A small multi-label image tagger, trained from scratch: patch size [4, 4], batches of 256.
Rows from expert 27 of block 6, named by matrix and row number. Rows with one number belong to one neuron. Each number is 128 + 24 x the weight over its row's rms, rounded and kept within 0 to 255. All counts start at 0. After the name is the row's rms in percent of the matrix's.
# up: expert up (model.blocks.6.mlp.up, 32x320x320), inputs 0-159
# down: expert down (model.blocks.6.mlp.down, 32x320x320, transposed), outputs 0-159
up.69 115 [131  92 167  87 108 148 138 105 136 122 141 135 176  78 106 180 148 137  98 156 131 129 154  88 116  97  86 140 117 111 156 114 102 147  68 155 120  98 167 108 112 120 114 112  77 157 168 152 145 101 176 117 113 157 130  99 117 163 139 108 134 147 115 159 140 107 109 113 164 150 120 123 112 127 121 138 123 135 129 115 115 123 155 105 138 105 110 181 132 117 133  85 134 139 131  83 154  82 150 142 110  89 117 134  88 139 136 133  98 113 169 144 140  98 122 122 134  85 137 108 107 107 113 143 120 112 110  80 168  58 125 112 117 116 106 125 112 103 125 153 134 159 156 121 112 116 156 114 122 115 176 140 141 129 121 132 118  93 102 109]
down.69 109 [123 162 131 104  85 117 128 127 133 108 166 112 137 142 125 144  97 101 126 149 133 124 163 156 107 152 139 127  72  79 125  71 153 103  45 148 138 162 146 171 112 148 146 106  86 151  98 137 106 129 112 117 140 132 130  94 144 123 127 137 130 108 128 132  85 108 140 113 180 129 129 119 129 133  83 133 128 150 130 112  98 120 150  92 131 168  71 190 144 137 110 104 124 153 149 132 118 140 150 147 138 103  79 120 152 148 126 116 106  82 132 132 128 107 107 141 160 113 114 121 130 114 119  84  91 101 132 115 122  63 141 128 171 111 124 108 119 154  99 144 141 130 169 122 116 138 119 152 135 119 178 111 124 145 152 179 129 103 101 149]
up.70 073 [112 130 129 109 100 162 152 140 142 134 104 126 178 146 152 116 102 163 145 121  98 168 137 172 136 129  95 138 105 116 124 118 111 141 137 126 126 164 117 130 164 149 156 113 135 163 110 123 132 143 142 148 132  88 158 148 130 126 128 103  97 147 155  77 115 133 102  90 151 128 125 131 137 140 138 122 116 144 127 151 124 154  95 122 116 132 149 183 119 150 106  96  82 109 124 122 100 131 146 141 109  78 150 124 177  84 111 111 125 110 126 113  87 181 142 119 154 145  93 134 114 105 154 138 103 115 152 125 122 119 126 149 100 125 118 133 182  78 134 129 150 139 169 184 120 105 115 124 138 117  92 130 151 123 112  71 110 107 121 128]
down.70 070 [146 135 125 111 157 110 110 157 118 140 145 142 124 147 191 110 155 119 147  97 154 114  92 174  98 114 144 122 147 114 165 108 128 154  97 128 136 143 116 100 142 156 120 134  89 112 135 168 147 179 139 123 118 131 160  97  98 150  95  89 147 115 137 148 107 153 123 143 147 185 134 125  98 110 134 134 137 138 161 158 142 146 149 131  99 100 111 106 188 155 126 130 122 135 100 108 144 108 160 141 134 130 102 143 152 141  99 126 144 132 144 133  61 128 129 110  86 125 133 122 147 102  96 137 119 141 141 141  91 138 118 120 125 137 168 141 124 139 149 126 130 109 171 115 139  99 139 146 162 108 136 134 170 153 131 132 152 108 127 147]
up.71 093 [ 85 136  72 173 124 111 124 153 101 115  97 146 137 126 166  86 130 160 147 117 125 171 132 125 147  96 165 145 128 132 110 181 128 111 135 118 133 156 110 110 141 126 122 119 128 120 120 120 167 137  99 155 130 106 105 130 140 132 110 134 127 115 127 122 125 152 157 148  79 134 123 111 135 124 143 129 156 116 129 132 164  98  99 135 140 120 144  61 166 131 152 197 144  90 127 143 166 137 124  95 160 103 159 115 136 137 153 109 126 164 125 116 132 138 108 143 135 127 136 130 147 133 130 108 123 133 126 154 110 144 168 141  52 141 112 120 104 118 142 151  72 107 102 150 129 115 127 123 137 138 136 119 103 151 154 140 166 140 153 144]
down.71 083 [154 123 139 155 157  86 108 125 135 148 142 152 120 111 179 107 162  96 108 109 103 140 119 176  88  58 113 121  76 122  67 184 127 128 150 137 135 105 114 129 134 131 100 128 142  71 114 124 112 126 103 153 187 141 176 157 131  99 129 141 117 141  98 165 164 140 102 208 128  88 121  89 118 131 133 162 150 112 147 136 100 125 166 138 103 102 148 115 117 121 138 151  99 145  95  83 133 171 129 113 166  85 152 124 134 157 133 118 118 145 111 139 102 156  95 118 137 146 153 124 122 147 180 172 131 142  98 108  98 120 149  92  72 146 126 142 140 107 144 106 169 155 113  99 112 122 121 149 147 117  87 128  86 106 102  66 154 133 103 136]
up.72 130 [154 128 144 144 124  72 102 138 124 164  99 151 139 153 145  72 145 140 160 111 140 136 135 143 108 114 163 148 121 134 143 147 119 156 147 123 130 158 130 141 156 126 141 131 123 148 107 152 153 108 122 115 211 128 142 113 115 122 121 163 123 152  99 141 110 126 125 169  97 113 127 101 134 114 104 109 138 118 138 135 119 120 135 110 116 144 170 129 129 139 170 159 121 172 138 131 141 112 101 118 122 103 173  78 145 132 126 127 153 110 152 153 140 154 158 124 120  77 109 147 133 160 115  94 136 133 110 137 131 154 120  30 136 143 169 111 106 157 142  99 140 112 168  93 120  90 103 131 142 142 136 134 131 122 140 116 112 154 103 140]
down.72 172 [105 112 120 122 109  88 122  91 141  95 123 133 102 167 126 135 105 134 126 132 114 119 161 128 105 142 125 133 155 119 152 103 103 139 101  89 118 150 148 146 116 135 113 138 105 132 103 124  99 146 173 156 181 120 124 152  95 160 169 120 139 160 128 122 112 104 151 138 135 140 113 161 146 163  98 147 107 156 138 110 147 127 130 125 111 117  83 142 135 137 102 132 135 129 156 166 138 164 126 135 145 125 131 134 139 155  99 163 114 154 112 101 122 131 139 128  90 136 115 146 134  98 111 106 120 141 117 127  89 127  88  45 184  97 117 120 180  83  82 123 112 123 173 150 133 153 147 135 129 120 160  80 143 118 170 124 114 135 136 142]
up.73 094 [108  88 170  88 121 137 143 123 141 135 175 130 129 110 131 106 126 149 146 130 132 129 169 101 153 117 119 110 157 121 127  98  90 127  86 112 137  94 129 135  94 105  86 129 113 136 154 115 111  92  85 167  66 112 112 122 120 111 145 121 107 129 131 175 140 196 135 138 124 140 149 170 136 104  93 117 126 138 113 123 121 157 120 112 174 133 105 153 155  96 107  49 101  79 167 142 193 162 145 161 102 130 119 132 135  96 104 127 135 151 155 119 140  93 158 106 146 161 108 105 119 132 141 134 112 115 101 118 140  86 156 165  90 104 135 115 126  91 127 149  97 153  96 103 121 137 142 109 148 110 158  96 183 123 105 163 129 124 166 154]
down.73 075 [118 156 110 130 173 130  98 158 134 144 102 100  73 146 157  85 167  85 113 125 125 104 109 197 124  95 128 111 133 131 132 151 150 142 162 163 117 148  92 123 141 113 144 150 112 127  92 200 167 128 154 116 101 108 117 146 135 135  77 144 142 112 106 102 104 142 127 135 175  72 159 104 114 154 139 143  97 126 119 134  56 117 125 113 123 120 145  97 137 137 129 156 130 124 148 120 116 129 133 192 116 104 161 118 120 149 128 129 114 144 144 139 124 160 145 104 120 108 120 118 131 148 133 158 118 113  96 125 130 121 141 208  99 148 162 123 122 187 140 151 138  87 145 138  94 111 144 101 114 112 121 134 108 130  55  98 111 132 157 151]
up.74 115 [130 126 116 137 124 104 102 118 150 154  99 154 131 122 141 143 133 122  92 123  93 144 131 121 113 136 158 118 114 105 177 151 152  85  96 150 130 123 108 126 130 130 107  96 122 151 163 173 146 146 125 144 125 112 139 114 139 136 174 173 167 138 149 136 122 121 119 136 150 117 110 159 124 104 141 140 182 134 127 124 149 168 117 127 125  86 152  94  98 151  94 141 118 120 115 163 168 151 164 126 113 107 164 112 112 118 151 157 146 113 132 142 126 130 119 139 117  84 154 114 115 125  88 122 119 150 149 146 125 117 127 161 175 153 157 114 127 143 126 143 146  91  76  91 133  75  94  97 156 110 174 147 117 133  87 113 116 167  93 134]
down.74 106 [ 89 114 145 109 101  96 125 120 131 117 153 133 114 119  76 120  93 116 124 143 151  98 145 125 121 125 186 150 136  96 145 109 116 163  87 107 113 122 129 156 119 131 109 153  73 143 177 160  85 152  98 181 116 175 147 121 107 157 174 141 115 129 141 139 122 114 153 105 106 168 116 115 135 128 103 133 110 147 128 124 125 130 123 127 118 145  74 155 135 129 132 167 129 145 154 151 197 136  88 108 123  89 144 112 124 120 102 103 133 124 147 156 112 135 142 164 159 140 112 134 121 111 122  99 120 102  98 138 124  99 110 122 185  64 100 122 154 126  97 129  90 128 144 113 134 174 133 158  99 109 154 116 131 106 203 128 115 136 111 153]
up.75 089 [159 123 158 137 111 155 109 163 113  98  53 130 133 128 164 129 119 162 104 116 120 163  94 141  99 134 145 162 134 150 144 118 134  83 145 116 167 143 120 147 105 144 128 102 124 144 147 125 146 142 160 138 126 132  85 114  67 133 136 164 118 101 142 136  93 128 101 102 131 122 110 204 145 139 197 114 153 136 142 140 128 152 143 105 111 101 117 135 112 123 132 131 115 143 129 121 159 120 125 128 120 136 126 124 138 125 121 141 136  99 135 104 127 146 140 115 139 110 166 160  98 109  76 144  93 114 149 115 142 113 111 121 118 179 122 124 121 116 172 126 113  51 111 126 151  75 113 100 134 105 168 150 121 121  85 108 162 131 108 146]
down.75 084 [129  62 128 112  94  89 117 128 161 143 155 142 143 134  74 102  87 149 128 104 177 109 107 127 113 125 152 131 134 136 142 119 128 132 129 131 131 119 191 125 137 116 135 149 126 173 123 132 102 147 151 142 174  88 152 127  91 170 145 149 127 144 139 112 169 119 132 113 118 119 129 126 128 148  81 142 121  97 139 131 144  98 139 125 109 135 115 146 147 131 110 152 132 155 102 153 114 105  98 108 162 135 124 112 128 163 146 143 129 158 110  94 124 134 151 121 109 140  79  90 131 132 159 118 131 107 123 115 122 119 121  88 192  70 119 102 130 145  39 124 108 106 149 131 123 150 143 158 119 120 132 140 174 130 164 127 133 122 114 113]
up.76 111 [120  98 138 114 112  87 107 112 147 137 103 137 101 119 174 132 157 151 152 142 104 143 143 127 149 126 147 175  98 145 153 155 148 147 145 127 153 126 127 133 137 122 141 147 130 203 188 171 142 141 154 157 186 132 153  99 117 107 153 157 140 110 141 149 130 134 139 157 116 127 138 135 146 135 121 129 141 128 149 143 141 131 145 140 169  90 138  99 118 145 125 105 118 139  94 102 162 159 159 107 130 127 140 110 106 108 168 170 175 121 138 126 139 117 128 123 150 102 132 136 107 160  83 150 111 106 136 162 131 144 139 115 146 161 141 111 182 126 144 113 119  88 130  91 107  80  94  85 139 122 177 158  93 142 100 111 136 176 110 147]
down.76 124 [123  99 104 115 133  67 149  93 105 124 150 155  92 153 109 132 116 124 151 144 133 122 165 125 117 137 152 149 167 149 136 115 130 141 129 115  96 145 159 165 129 126 101 140  93 142 100 120  97 127 148 137 183 112 143 111  85 171 157 152 132 155 144 113 111 132 162 133 119 164 112 128 122 158  74 140 123 119 165 140 146 123 135 120 107 107  98 119 159 133 110 145 113 159 140 146 161 122 110 149 152  92 119 106 113 155 134 142 129 148 138  86  99 112 143 148 103 157 105 146 135  90 123  98 109 132 110 108 122 142 126  73 209  90 152 119 157 122  73 160 148 115 148 119 154 189 142 173 133 120 168 127 137 110 161 148 103 128 124 145]
up.77 089 [160 118 123 139 140 133 123 161 130 122 153 149 119  94 116 133 120  98 102 139 149 149 129 149 117  81 139 174 101 127 120 125 103 130 162 154 106 135 134  84 123 133 132 114 162  96 142 125 163 133  91 160  92 131 125  68 179 147 100 123 139 144 156 141 126 129 117 121 129 159 117  89 111 108 156 114 143 153  94 112 119 132 152 111 139 113 185 152 157 140  98 130 156  99 109 152 122 127 136  96 113 148 141  83 130 130 152 108 146 173 146 132 114 136 155 143 131 137 132 128  86 163 155 133 113 155 144 153  99 135 134 185 139 103 114 111  74 146 141 133 105 177  66 127 127 123 174 190 120  98 101 121 112  87 113  99  85 123 131 126]
down.77 079 [139 111 120 170 167 153 155 114 103 170 145 133 112 109 127 115 152 143 111 163 117 119 132 108 174  75 113 145  97 110 102 131  98 113 151 120 102  92 134 103 130 114 148 123 141  94 162 147 175 122  91  98 111 122 192 117 126  87 122 165 139 114 135  78 126 184 168 157 120  73 131 147 166 140 137 114 168 138 136 166 153 137 139 151 123 127 111 148 117 133 141 140 125 136 138 136 106 150 172 161  93 146 156 119 130 108 131  85 120 130 105 162 138  79 100 102 110 128 164 112 133 129  82 222 125 106 141 123 118 140 131 150 110 121 119 173 133 141 144 121 104 145 138 120 117 144 103 123 140 148 117 136 101 147 113 138 143 136 145 124]
up.78 073 [103 122 119 140 157  92 134 123 122 105  99 167 162 117 126 109  91 158 151 143 158 142 122  92 123 117 118  89 116 132 118 113 127 100 156 157  98 154 100  98  64 112 126 117 146 106 141 137 143 107 132 119  98 133 127 116 108  91 107 161 127 171 171 152 117  95  96 101 114 106 122 129 148 136  98 102 169  97 108 164  76 150 124  90  99 130 105 114 153 147  97  78 152 115 118 116 178 114 121 118 121 109 165 127 147  84 118 156 122 155 132 169 121  80 122  92 113 117 119 130 100 142 105 115  99 138 143 162 158  80 124 191  72 116 101 121 109 142 115  99 133 155 100 145 162 122 117 126 125 143 112  98 114 116  82 158 135  96 112 123]
down.78 074 [139 148 100 132 117 110 148 149 174 142 136  94 121  93 122 155 162 117 123 145 141 118 130 123  85 102 128  81  76 102 132 134  91 134  70 110 143 131 114 100 146 143 140 175 135 103 130 110  91 106 144 110 121 102 110 114 136 172 148 148 163 176 113 112 123 153 175 112 145 135 122 115 146 147  77 112 119 102 136  80 140 134 135 155 137 171 155 115 114 133 154 111 125 104 146 139 130 100 119 128 155 142 142 118 107 134 103 152 118 147 102 144 117 108  94 115 152 111 149 128 150 126 109 155 128 136 136 152  93 110 169 163 102  90 144 116 111 135 140 148 113 154 185 135 163 130 105 129 115 121  96 163 165  75 124 105  59 103 157 113]
up.79 079 [124 105 142  97 102 193 134 117 140 133 129 135 100 109 151 124 113 145 136 125 124 131 105 125  92 144 174 135 105  93 147 165 163  97 101 117 144  86 114 109 109 122  98  72 160  91 130 131 134 119 112  96 129 107  80 126 153 123 137 136 115 145 126  97 109 144 135 150 112 171 123 147 106 129 133 149 173 105  98 139 100 122 117 158 135  66 108 114 172 195  85 151 112 131 125 123 102 131 136 119 125 108 124 134 112 130 150 108 112 126 149  84  92 147  95 121 111 111 152 121 134 130 114 124  82 109 120 109 128 130  87 132 125 154 104 104 102 115 129 144 156 107  82 157 126 122 145  95 140 160 200  83 127 100 111 117 122  95 150  97]
down.79 075 [133 158 109 145 121 128 129 116 118 154 138 152 161 173 155  73 149 117 103 145  80  86 115 141 154 158 180 141 176 128 124 109 114 140 117 159 135 128 145 112 164  92  99 106 132 117 164 140 138 117 123 103  64  80 128 135 123 128 124 106 103  91 146 173 132  77 136 134 123 118 120 113 101 101 117 132 132 126 150 169 117 135 146 128 155 104 148 118 152 139 152 117 111 167 131 111 128  89 117 118 103 121 178  97  86  95 137 108 167 132  89 102 186 153 125 156 126 127 104  80 166 187 110 133 105 152 124 136 144 117 138 168  91 119 115  82 108 150 153 104 114 104 105 120 115 157  98 108 113 108 113 139 142 167  95 127 138 128 128 117]
up.80 105 [128 115 121 133 105 135 141 100 135 115 164 128 150 155 135 117  89 142 130  78 136  81 143  85  90 173 101 125 184 164  83  77 157 160 114 133 121 130 122 157 119 114 148 115 105 143  98 102  91 123 153  93 145 150 119  92 122 121 179 156  72 136 124 118 111 139  95 104 108 132 111 168 117 157 133 140  83 122 176 131 154 120 109 100 132 136 124 153 126 137 127 127 138 127 130 133 101 109  99 153  84 135 148 113 130 128 119 124 136  92 144 135 153 143 131 138 152 122  80 144 131 130 152 101 165 136  91 141 149  74 121  78 123  94 133  88  94 145 166 134 103 132 176 180 148 130 124 149 150 134 149 128 152 107 139 163 103 122 158 115]
down.80 110 [139 103 135 114 112  95 124 114 137 126 122 140 103 159  91 159 107  86 121 155 148 135 138 112 141 143 140 121 145 129 170  90 112  96  77 141 118 162 172 118 137 122 109 149 125 164 116 119 119 143 176 127 183 101 127 126 111 159 125 112 126 154 103  91 116  90 122 113 124 137 103 152 144 130 134 100  78 133 145 111 156 104 134 107 119 133  83 112 143 138 103  98 114 130 135 152 127 133 114 138  97 133 130 128 140 131  89 160 141 117 144 124 136 113 100 154 134 153 120 144 121 134 129 132 146 151 130 117 118 125  99  63 184 123 130  93 158 113 110 125 128 123 198 164 157 120 149 133 127 138 169  72 162 130 185 186 125 163 120 144]
up.81 082 [109 126 108 116  67 155 157 161 102 119 137 137 129 118 123 163 109 113 103 110 145 136 124 127 125 142 145 180 153 143 173 152 142  93 146 123 127 140 178 122 162 126 116 122 111 106 114 125 127 108 163 169 106 170 125 168 134 125 150 145  92  84 162 129 118 173 145 112  95 148 147 115 159 157 145 166 124 129 162  97 163 115 105 132 119  96 110 123 141 135 106 117 120 157 132 138 134 140 148 156 126 162 108 157 142 156 146 169 136 104 165  83 143 119 121 129 104 130 111 112 130 142 147 126 161 103 100 164 143 117 126 156 113 146 135 119  71 160 126 154 126 116 125 156 121 138 115 146 165 103 126 134 114 151 165 161 147 129 167  86]
down.81 080 [141 107 152 115 132 205 141 123 161 127 123 128 106 148 193 146 102 132 131 119 120 129 136 123 148 103 122 145 110 111 103 147 126 113 147 146 129 126 107 117 137  77 141 121 131 126 138 145 135 131 118 133  40 128  95 119 149 118 102 162 129 157 123 115 109 120  75 112 143 100 123 138  94 135 127 143 102 153 130 132 148 119  72 117 153 135 143 114 140 155 115 137 116 134 138  93 130 144 139 160  88 116 146 152 130  98 139 120 126 151 108 123 148 125  94 112 139  81 168 124 120 135 148 152  92  65  84 123 158 140 139 182  84 138 105 154 115 157 188 119 156 133  62 146 106  83 128 148  81 134  99 151 101 102  91 142 162 125 164 132]
up.82 103 [132 120  76 160 118  87 135 172 111 150 113 111  89 138 142  76 112 162 112 114 139 118 135 108  86 128 141 100 112 178  97 127 160 115 159 118 120 159 110 131 134 138 142 141 175 135 103 129 192  97 141 114 203  90 154 118 124 138 107 130 124 117  97 123 139 146 148 136  83 125 110 107 156 123 126 121 111  89 135 113 143 130 103  98 144 100 151 100 100 126 158 189 129  98 105 157 115 135 124 129 136 109 161 114 141 112 111  95 153 149 129 154 137 180 161 138  98 133 101 108 114 115 136 159 142 146 161 151 114 207 125  60 140 145 162 125 151 158 133 114 123 129 175 149 141 161 151 117 151  97  81 117 139 113 116 141 125 147 138 136]
down.82 112 [102 122 126 142 119 115 163  86 120  90  98 146  95 162 182 150 130 138 104 123 154 123 137 177 121  91 145 150 130 136 154 150 123 122 153  95 125 173 140 166  97 162 110 155 135 125 112 118 136 134 166 136 188 117 119 146 102 157 148 149 143 132 127 143 115 125 162 175 119 148  93 128 141 142 121 115 117 139 160 113 154 132 152 119 107 109 103  98 134 127 111 159 133 155 142 115 137 167 137 113 151 120 117 111 103 139 109 136 136 159  85  87 123 134 136 163 130 139 138 151 110  90  87 144 156 130 118 170  96 117  74  35 159 138 139 111 138  84 102 132 138 116 122 155 144 140 129 122 101 135 145  69 115 109 144 101 153 188 143 152]
up.83 081 [167  82  84  95 192 103 155 136 117 141 161 156 111  85 149 135 114 124 134  78 114 107 158  97 151 110 129 129 130 170 152 142 135 124 129 172 123 169  91 108 149 139 180  90 150 117 113 114 137 108 140 113 111 100 129 149 128 131  93 130 150 146 163 150 155 145 118 149 128 124 120 104 115 145  79 134 138 112 107 130  88 139 147 137 119 119 150 122  94 130 111 135 138  97 160 120 146 139 127 111 140 155 138  91 131 146 116  83 126 122  92 119 141 130 134 138  89 125  74 124  85 120 152 158 116 109 154 146 128 134 109 159  98 112 146 112 132 108  94 120 131 177 117 113  92 134 131 140 109 126  73 103  88 119 119 121 111 122 115 109]
down.83 075 [117 114 146 148 144 149 104 194 149 152 134 150 125 121 157 124 158 159 136 143 120 178 120  98 136  96 117 115 157 153 131 144 101 105 144 110 152 101 105 103 158 138 161 164 180  70 160 131 124 129 116 108  43 119 129 101 125 131 101 130 150  82 115 101 154 128  95 147 128 120 147 100 126 131  86 129 142 144 127 145 114 171 130 162 100 139  98  89 149  98 123 143 148 116 128 108  88 151 115 116 148 113 129 119 134 110 103 131 152  96 115 119 146 145  89 123 156 156 150  98 164 132 125 125  98 123 129 148 138 131 116 181  89 138 162  88 120 165 151 123 123 128 126  97 126  53 127 108 131 117  92 117 103 157 178 129 125 107 128 122]
up.84 074 [138 101 122 108 179 118 172 150 142 118 133 145 126 149 107 113 134 152 134 126 154 146  95 135 136 144 156 113 118 122 107 149 115 118 144 110 113  98 162 111 137 132 159 109 115 110 167 133 130 164 149 105 132 152 139 142  88 143 114 128 115 129 158 110 163 147 103 129  94 137 117 115 140 105 121 124 114 156 158 151 103  98 138 138 191 125 127 133 121 130 103 128 110 115 130 116 160 168 133 117 147 120 187 138 159 126 154  76 113 122 142 123  77 111 129  82 113  86 140 137 142 153 123 152 137 129 120 142  69 142 162 192 143 103 148 137 125 130 147 126 143 137 113 147 126 155 125 126 108 125 140 161 155 201 147 161 128  80 150 144]
down.84 063 [159 166 154 122 152 131 138 100 126 125  99 135 114 100 124 170 158 119 118  98 116 179  95 146 145 159 138 138 151  82 104 108 135 125 184 126 113 132 104 162 110 119 154 129  87  85  78 117 162 128  85 100  77 135  81 123  95 108 122 160 148 117 137 121 103 160 124 124 130 164 160 127  81 109 143 142 154  84 102 107 139 160 119  94 158 127 160 150 124 126 140 159 165 131 139 145  87 120 131  84 149 158 138 146 107 114 167 125 120 151 149 135 132 139 160 108 122  67 118 143 130 144 119 147 104 106 132 120 122 130 150 187  94 113 159 131 130 112 165 106 125 123 104 170 151 128 110 129 129 153 108 180 136 128  78 114 128 118 143  94]
up.85 074 [101 119 102 120 108 134 180  91 149 146 140 143 158 141 111 142 123 123 139 132 144 128 114 128  62 137 148 125 144 104  89  78  89 143 130  78 126 113 145 130 138  88 135 126  86 110 127 115 132 176 111 175 152 111 122 113 133 143 163 121 138 125 178 121 148 121 137 125  87 188 143  90 142 158 125 153 134 165 128 152 170 187 104 133 111 122 118 134 162  99 141 145 122 146 121 124 171 162 108 115 146 131 133 119 130 148 152 168 115 170 153 139  94 191 113 140 123 136 143 117 136 116 136 157 122 170 117 108 142 109 135 165  93 101 101 126 150 164 137 136 129 101 123 122 147  93  86 118 132 152 127 125 127 136 140 117 117 140 116 119]
down.85 082 [120 138 163 124 150 182 114 104 133 151 119 135 129 126 119  92 128 135 104 122 116 150 108 146 130 109  92 113 118 102 120 137 151 100 163 140 110 144  99 105 159 105 135 132 125 141 164 138 145 143 118 119  67 133 123 121 133 157 116 111 124 136 125 125 127 159 142  91 118 117 100 110 150 117 159 164 146 133 101 132 158 131  96 134 124 146 175 117 126  90 160 143 137 108 148 114 107  86 161 158 147 117 151 198 120 120  81  65 124 154 110 143 130 113 105 121 126 123 170 105 171 184 124 162 125 128 145 169 122 108 148 156  69 103 125 144  95 117 160  83 110 118  78 138 143 130 106 117 142  97 113 162 102 122 141 128 130 140 123 118]
up.86 081 [100 121 160 123 103 131 126 131  98 130 139 142 120 154 138 121 139 103  92  93 135 141 111 146 150 158 122 135  99 110 187 129 136  81 115 151 153 141 170 114  95 124 119 128 102 154 177 141  97 122  71 150 137 114  82 133 149 114 139 129 152  89 133 112  89 115 121 137 154 177 132 159 131  95 130 112 138 113 118 135  97 132  96 109 127 105 140 108 123 138 148 143 126  71 113 131 112 126 132 177 157 137 119 126 136 121 135 137 130  91 104  97 139 158 136 157 174 131 135 127  94 162  59 139 150  91 103 159 151 109 108 140 148 170 109 120 160 126 151 143 107 122  85 122 117 114 130 114 122 147 141 114 121 146 113 125 178 147 105 110]
down.86 074 [104 119 111 111 117  91 127  92 122 122 150 144 102 131  66 144 106 107 133 116 154  84 129 135  78 146 168 122 131 140 144  76 107 122 110 146 142 128 147 105 162 108 115 122 105 148 142 135  99 110 116 168 156 137 164 165 105 125 159 122 129  98 145 116 141 154 183  85 102 151 127 105 149 155 135 140 125 129 141  94 113 115 114 110 119 129  88 164  96 123 157 145 116 103 115 164  91 125 107 125 135 187 137 119 138 176 139 113 131 126 142 137 185 127 129 129 101 188 104 103 123 201 159  91 134 111 109 114  93 124 137 123 167 131 134 115 139 154 107 141 120 151 155 137 146 139 119 167 148 124  93 144 148 125 167 121 163 156  96 152]
up.87 075 [137 131 103 137 127 129 151 152 164 144 144 128 146 157  93 170 147 128 122 144 137 152  99 129 114 118 151 145 112  74 147 119 152 133 132 113 131 103 168 112 121 124 171 143 142 148 142 174 119 136 123 153  88 134 127 131 119 112  77  99  96 136 151 122 155 145 118 138 120 157 107 102 119 165 114 150 155 172 147 130 108 128 109 151 162 119  72 132 149 132 119 146 171 132 112 115 160 138 118 145 118 147 124 138 145 132 118 113 135 132 119 102 112 129 142 102 120 152 153 121 154 123 145 108 173 106 116 128 120  88  65 161 152 129 125 150  89 172 116 188 139 129 122 196 132 134 129 135  98 114 130 168  92 117 132 165 119  85 116 112]
down.87 077 [138 135 116 150 137 178 133 157 135 137  93 174 121 114 175 117 139 138 139 126 148 132 142 124 143 109 184 101  93 144  97 106 145 116 151 130 115  99 102 123  79 119 132 109 165 120 124 128 180 129 149  90  73 139 120 128 142 154 105 145 110 105 123 153 150 152 136 132  94  85 137 122 173 132 176  99 172 173  78 117 130 136 100 109 119  87 150  97  93 105 121 155 127 125 132 111 109 149 103 139  84 130  87 150 163  84 141 148 131 116 127 106 121 142 110 107 145 103 123 130 100 138 121 187 143 146 142 170 102 155 145 233  72 154 146 143  96 100 151  81 107 136  86 152 135 151 137 162 110 129 137 143 108 111 135 100 119 123 129 143]
up.88 087 [119 166 128 108 112 159 155 137  86 132 133 152 114 127 148 127 163 112 101 141  95 169 124 159 165 110 139 119  87 137 179 138 120 126 126 143 180 131 103 128 110 143 114 110 113 202 154 122 115 121 105 189 145 126 100 134 146 113 142 150 136 117 122 127  92 120 109 138 124 119  92 155 136 109 137 158 152 109 191  94 137 137 120  82 134 109  92 130 110 168 114 103 132 118 137 146 134 163 153 126 122 120 107  96 133 118 132 135 131  82 160 146 139 116 121 147 119  57 132 134 116 133 125 135 120  73 183 168 150 127 102 158 142 159 158 159 154  92 141  82 116 161 123 101 112  89 101 107  98 111 158 108 110 132  80 131 138 169  94 152]
down.88 086 [101  99 135 128 100  94 147 116 134 100 137  81  96 148 102 115  94 138 141 120 135 100 162  88 107 131 171 140 150 137 126  94 116 128 123 105 128 109 155  96 139 125 127 133  94 122  93 120  94 119 114 141 127 131 153  97 106 142 137 106 108 167 138 130 136 112 137 114 111 160 114 109 190 153  78 130 130 148 149 156 143 132  99 114 133 136  72 130 131 117 117 127  92 172 112 175 126 129 101 119 160 140 104  93 110 134 128 158 117 119 115 105 125 100 142 121 123 152 124 128 147 116 110 100 138 133 111  71 126  99 144 106 187 110 140 123 154 127  96 124 137 118 143 113 149 154 148 187 125 155 171 106 161  78 174 147 138 145  97 134]
up.89 088 [154 120 113 147 163  83  97 104 131 141 135 147 108 148 122  98 128  98 109 156 170 141 114 135 152  85 178 143 117 157 148 122 169 112 172 127 139 125  99 122 149  85 104 142 139 114 152 123 193 133 109 130 142  95 133 134 122  94 113 133 137 112 101 136 130 149 113 142 162 145 121 135 150 164 172 116 176 116 142 119  93 109 175 109 104  97 142 122 112 129 135 146 124 151 108 130 102 150 158 106 118 143 129 153 111 127 108 126 174 145 119 133 127 150 140 130 104 115 133 137 114 129  90 149 121 112 141 138  87 170 110  74 136 163 135 113 128 154 143  99 137  36 133 165 140 155 126 133 128 110 131 135 138 149  97 108 166 158 128 111]
down.89 091 [112 101 146 111 121 127 131 101 111  98  86 162 100 151 134 159 133 143 160 125 124 115 185 114 113 101 121 143 147 159  92 139 118 141 166 103 127 161 122 106 121 152 116 139 159 123 111 105  82 139 134 140 212 141 114 111 117 183 169 119 166 129 124 134 139 102 117 144 114 124 146 122 147 113 133  83  83 144 107 106 179 125 149 132  96 132 117 126 130 130 134 128 147 131 110 131 157 176 130 141 130 115 156 102 108 138 120 130 155 148 116  86 134  98 147 155 109 137 102 130 135 132 106 132 134 120 143 114 115 139 120  20 189 118 133 137 168  97  53 103 158 135 127 140 144 137 118 113 132 106 142 127  99  98 161 107 141 139 116 146]
up.90 083 [162 159  86 127 126 136 154 136 137 124 145 131 153  97 119 118 143 122 131 145 158 135 113 119 128 139  84 124 127 124 167 153 148 122 155 153  94 142  96 120 110 116 178 116 180 100 132 144 136 131 111 110 107 143 173 109 154 137  90 129 129 142 149 113 137 124 115 118 138 117 129  92 125 157 135 101 150 126 110 125 120 146 146 109 107 172 136  85 126 148 160 121 118 125 111 146 157  92 125  70 106 129 119  86 113 112 139 122 128 145 108 115 116 152  98 133 129 160 130 121 114 159 187 139 103 129 161 123 121 140 111 189  95 144 133 132 134 151 154 153 110 150 122 165 133 139 152 125 121 149 106 143 123 149 121 121  82 100 118  83]
down.90 085 [122 130 145 111 144 117 162 122 143 175 117 143 123  71 115 111 114 154 128 180 115 140 132 145 135 112 129 156 108 118 126 139 147 119 155 116 108  88  95  83 148 125 125 140 152 118  64 124 172 178 130  98 122  97 134 133 121 100 110 123 103 115 114 144 181 128 110 149 171 121 117  79 123 109 110 132 143 136 126 153 112 132 120 103 126 167 135 117  87 121 132  76 133 112 132 125  94 132 148 178 136 128 131 107 107 133 110  65 130 127  74 105 135 122 139 117 168  96 139 132 130 125 143 138 104 119 144  95 115  82 122 170  80 103 126 150 107 168 110 109 133 133 105 133 122  97 132 123 124 132  89 154 138 117 146 146 182 122 107 112]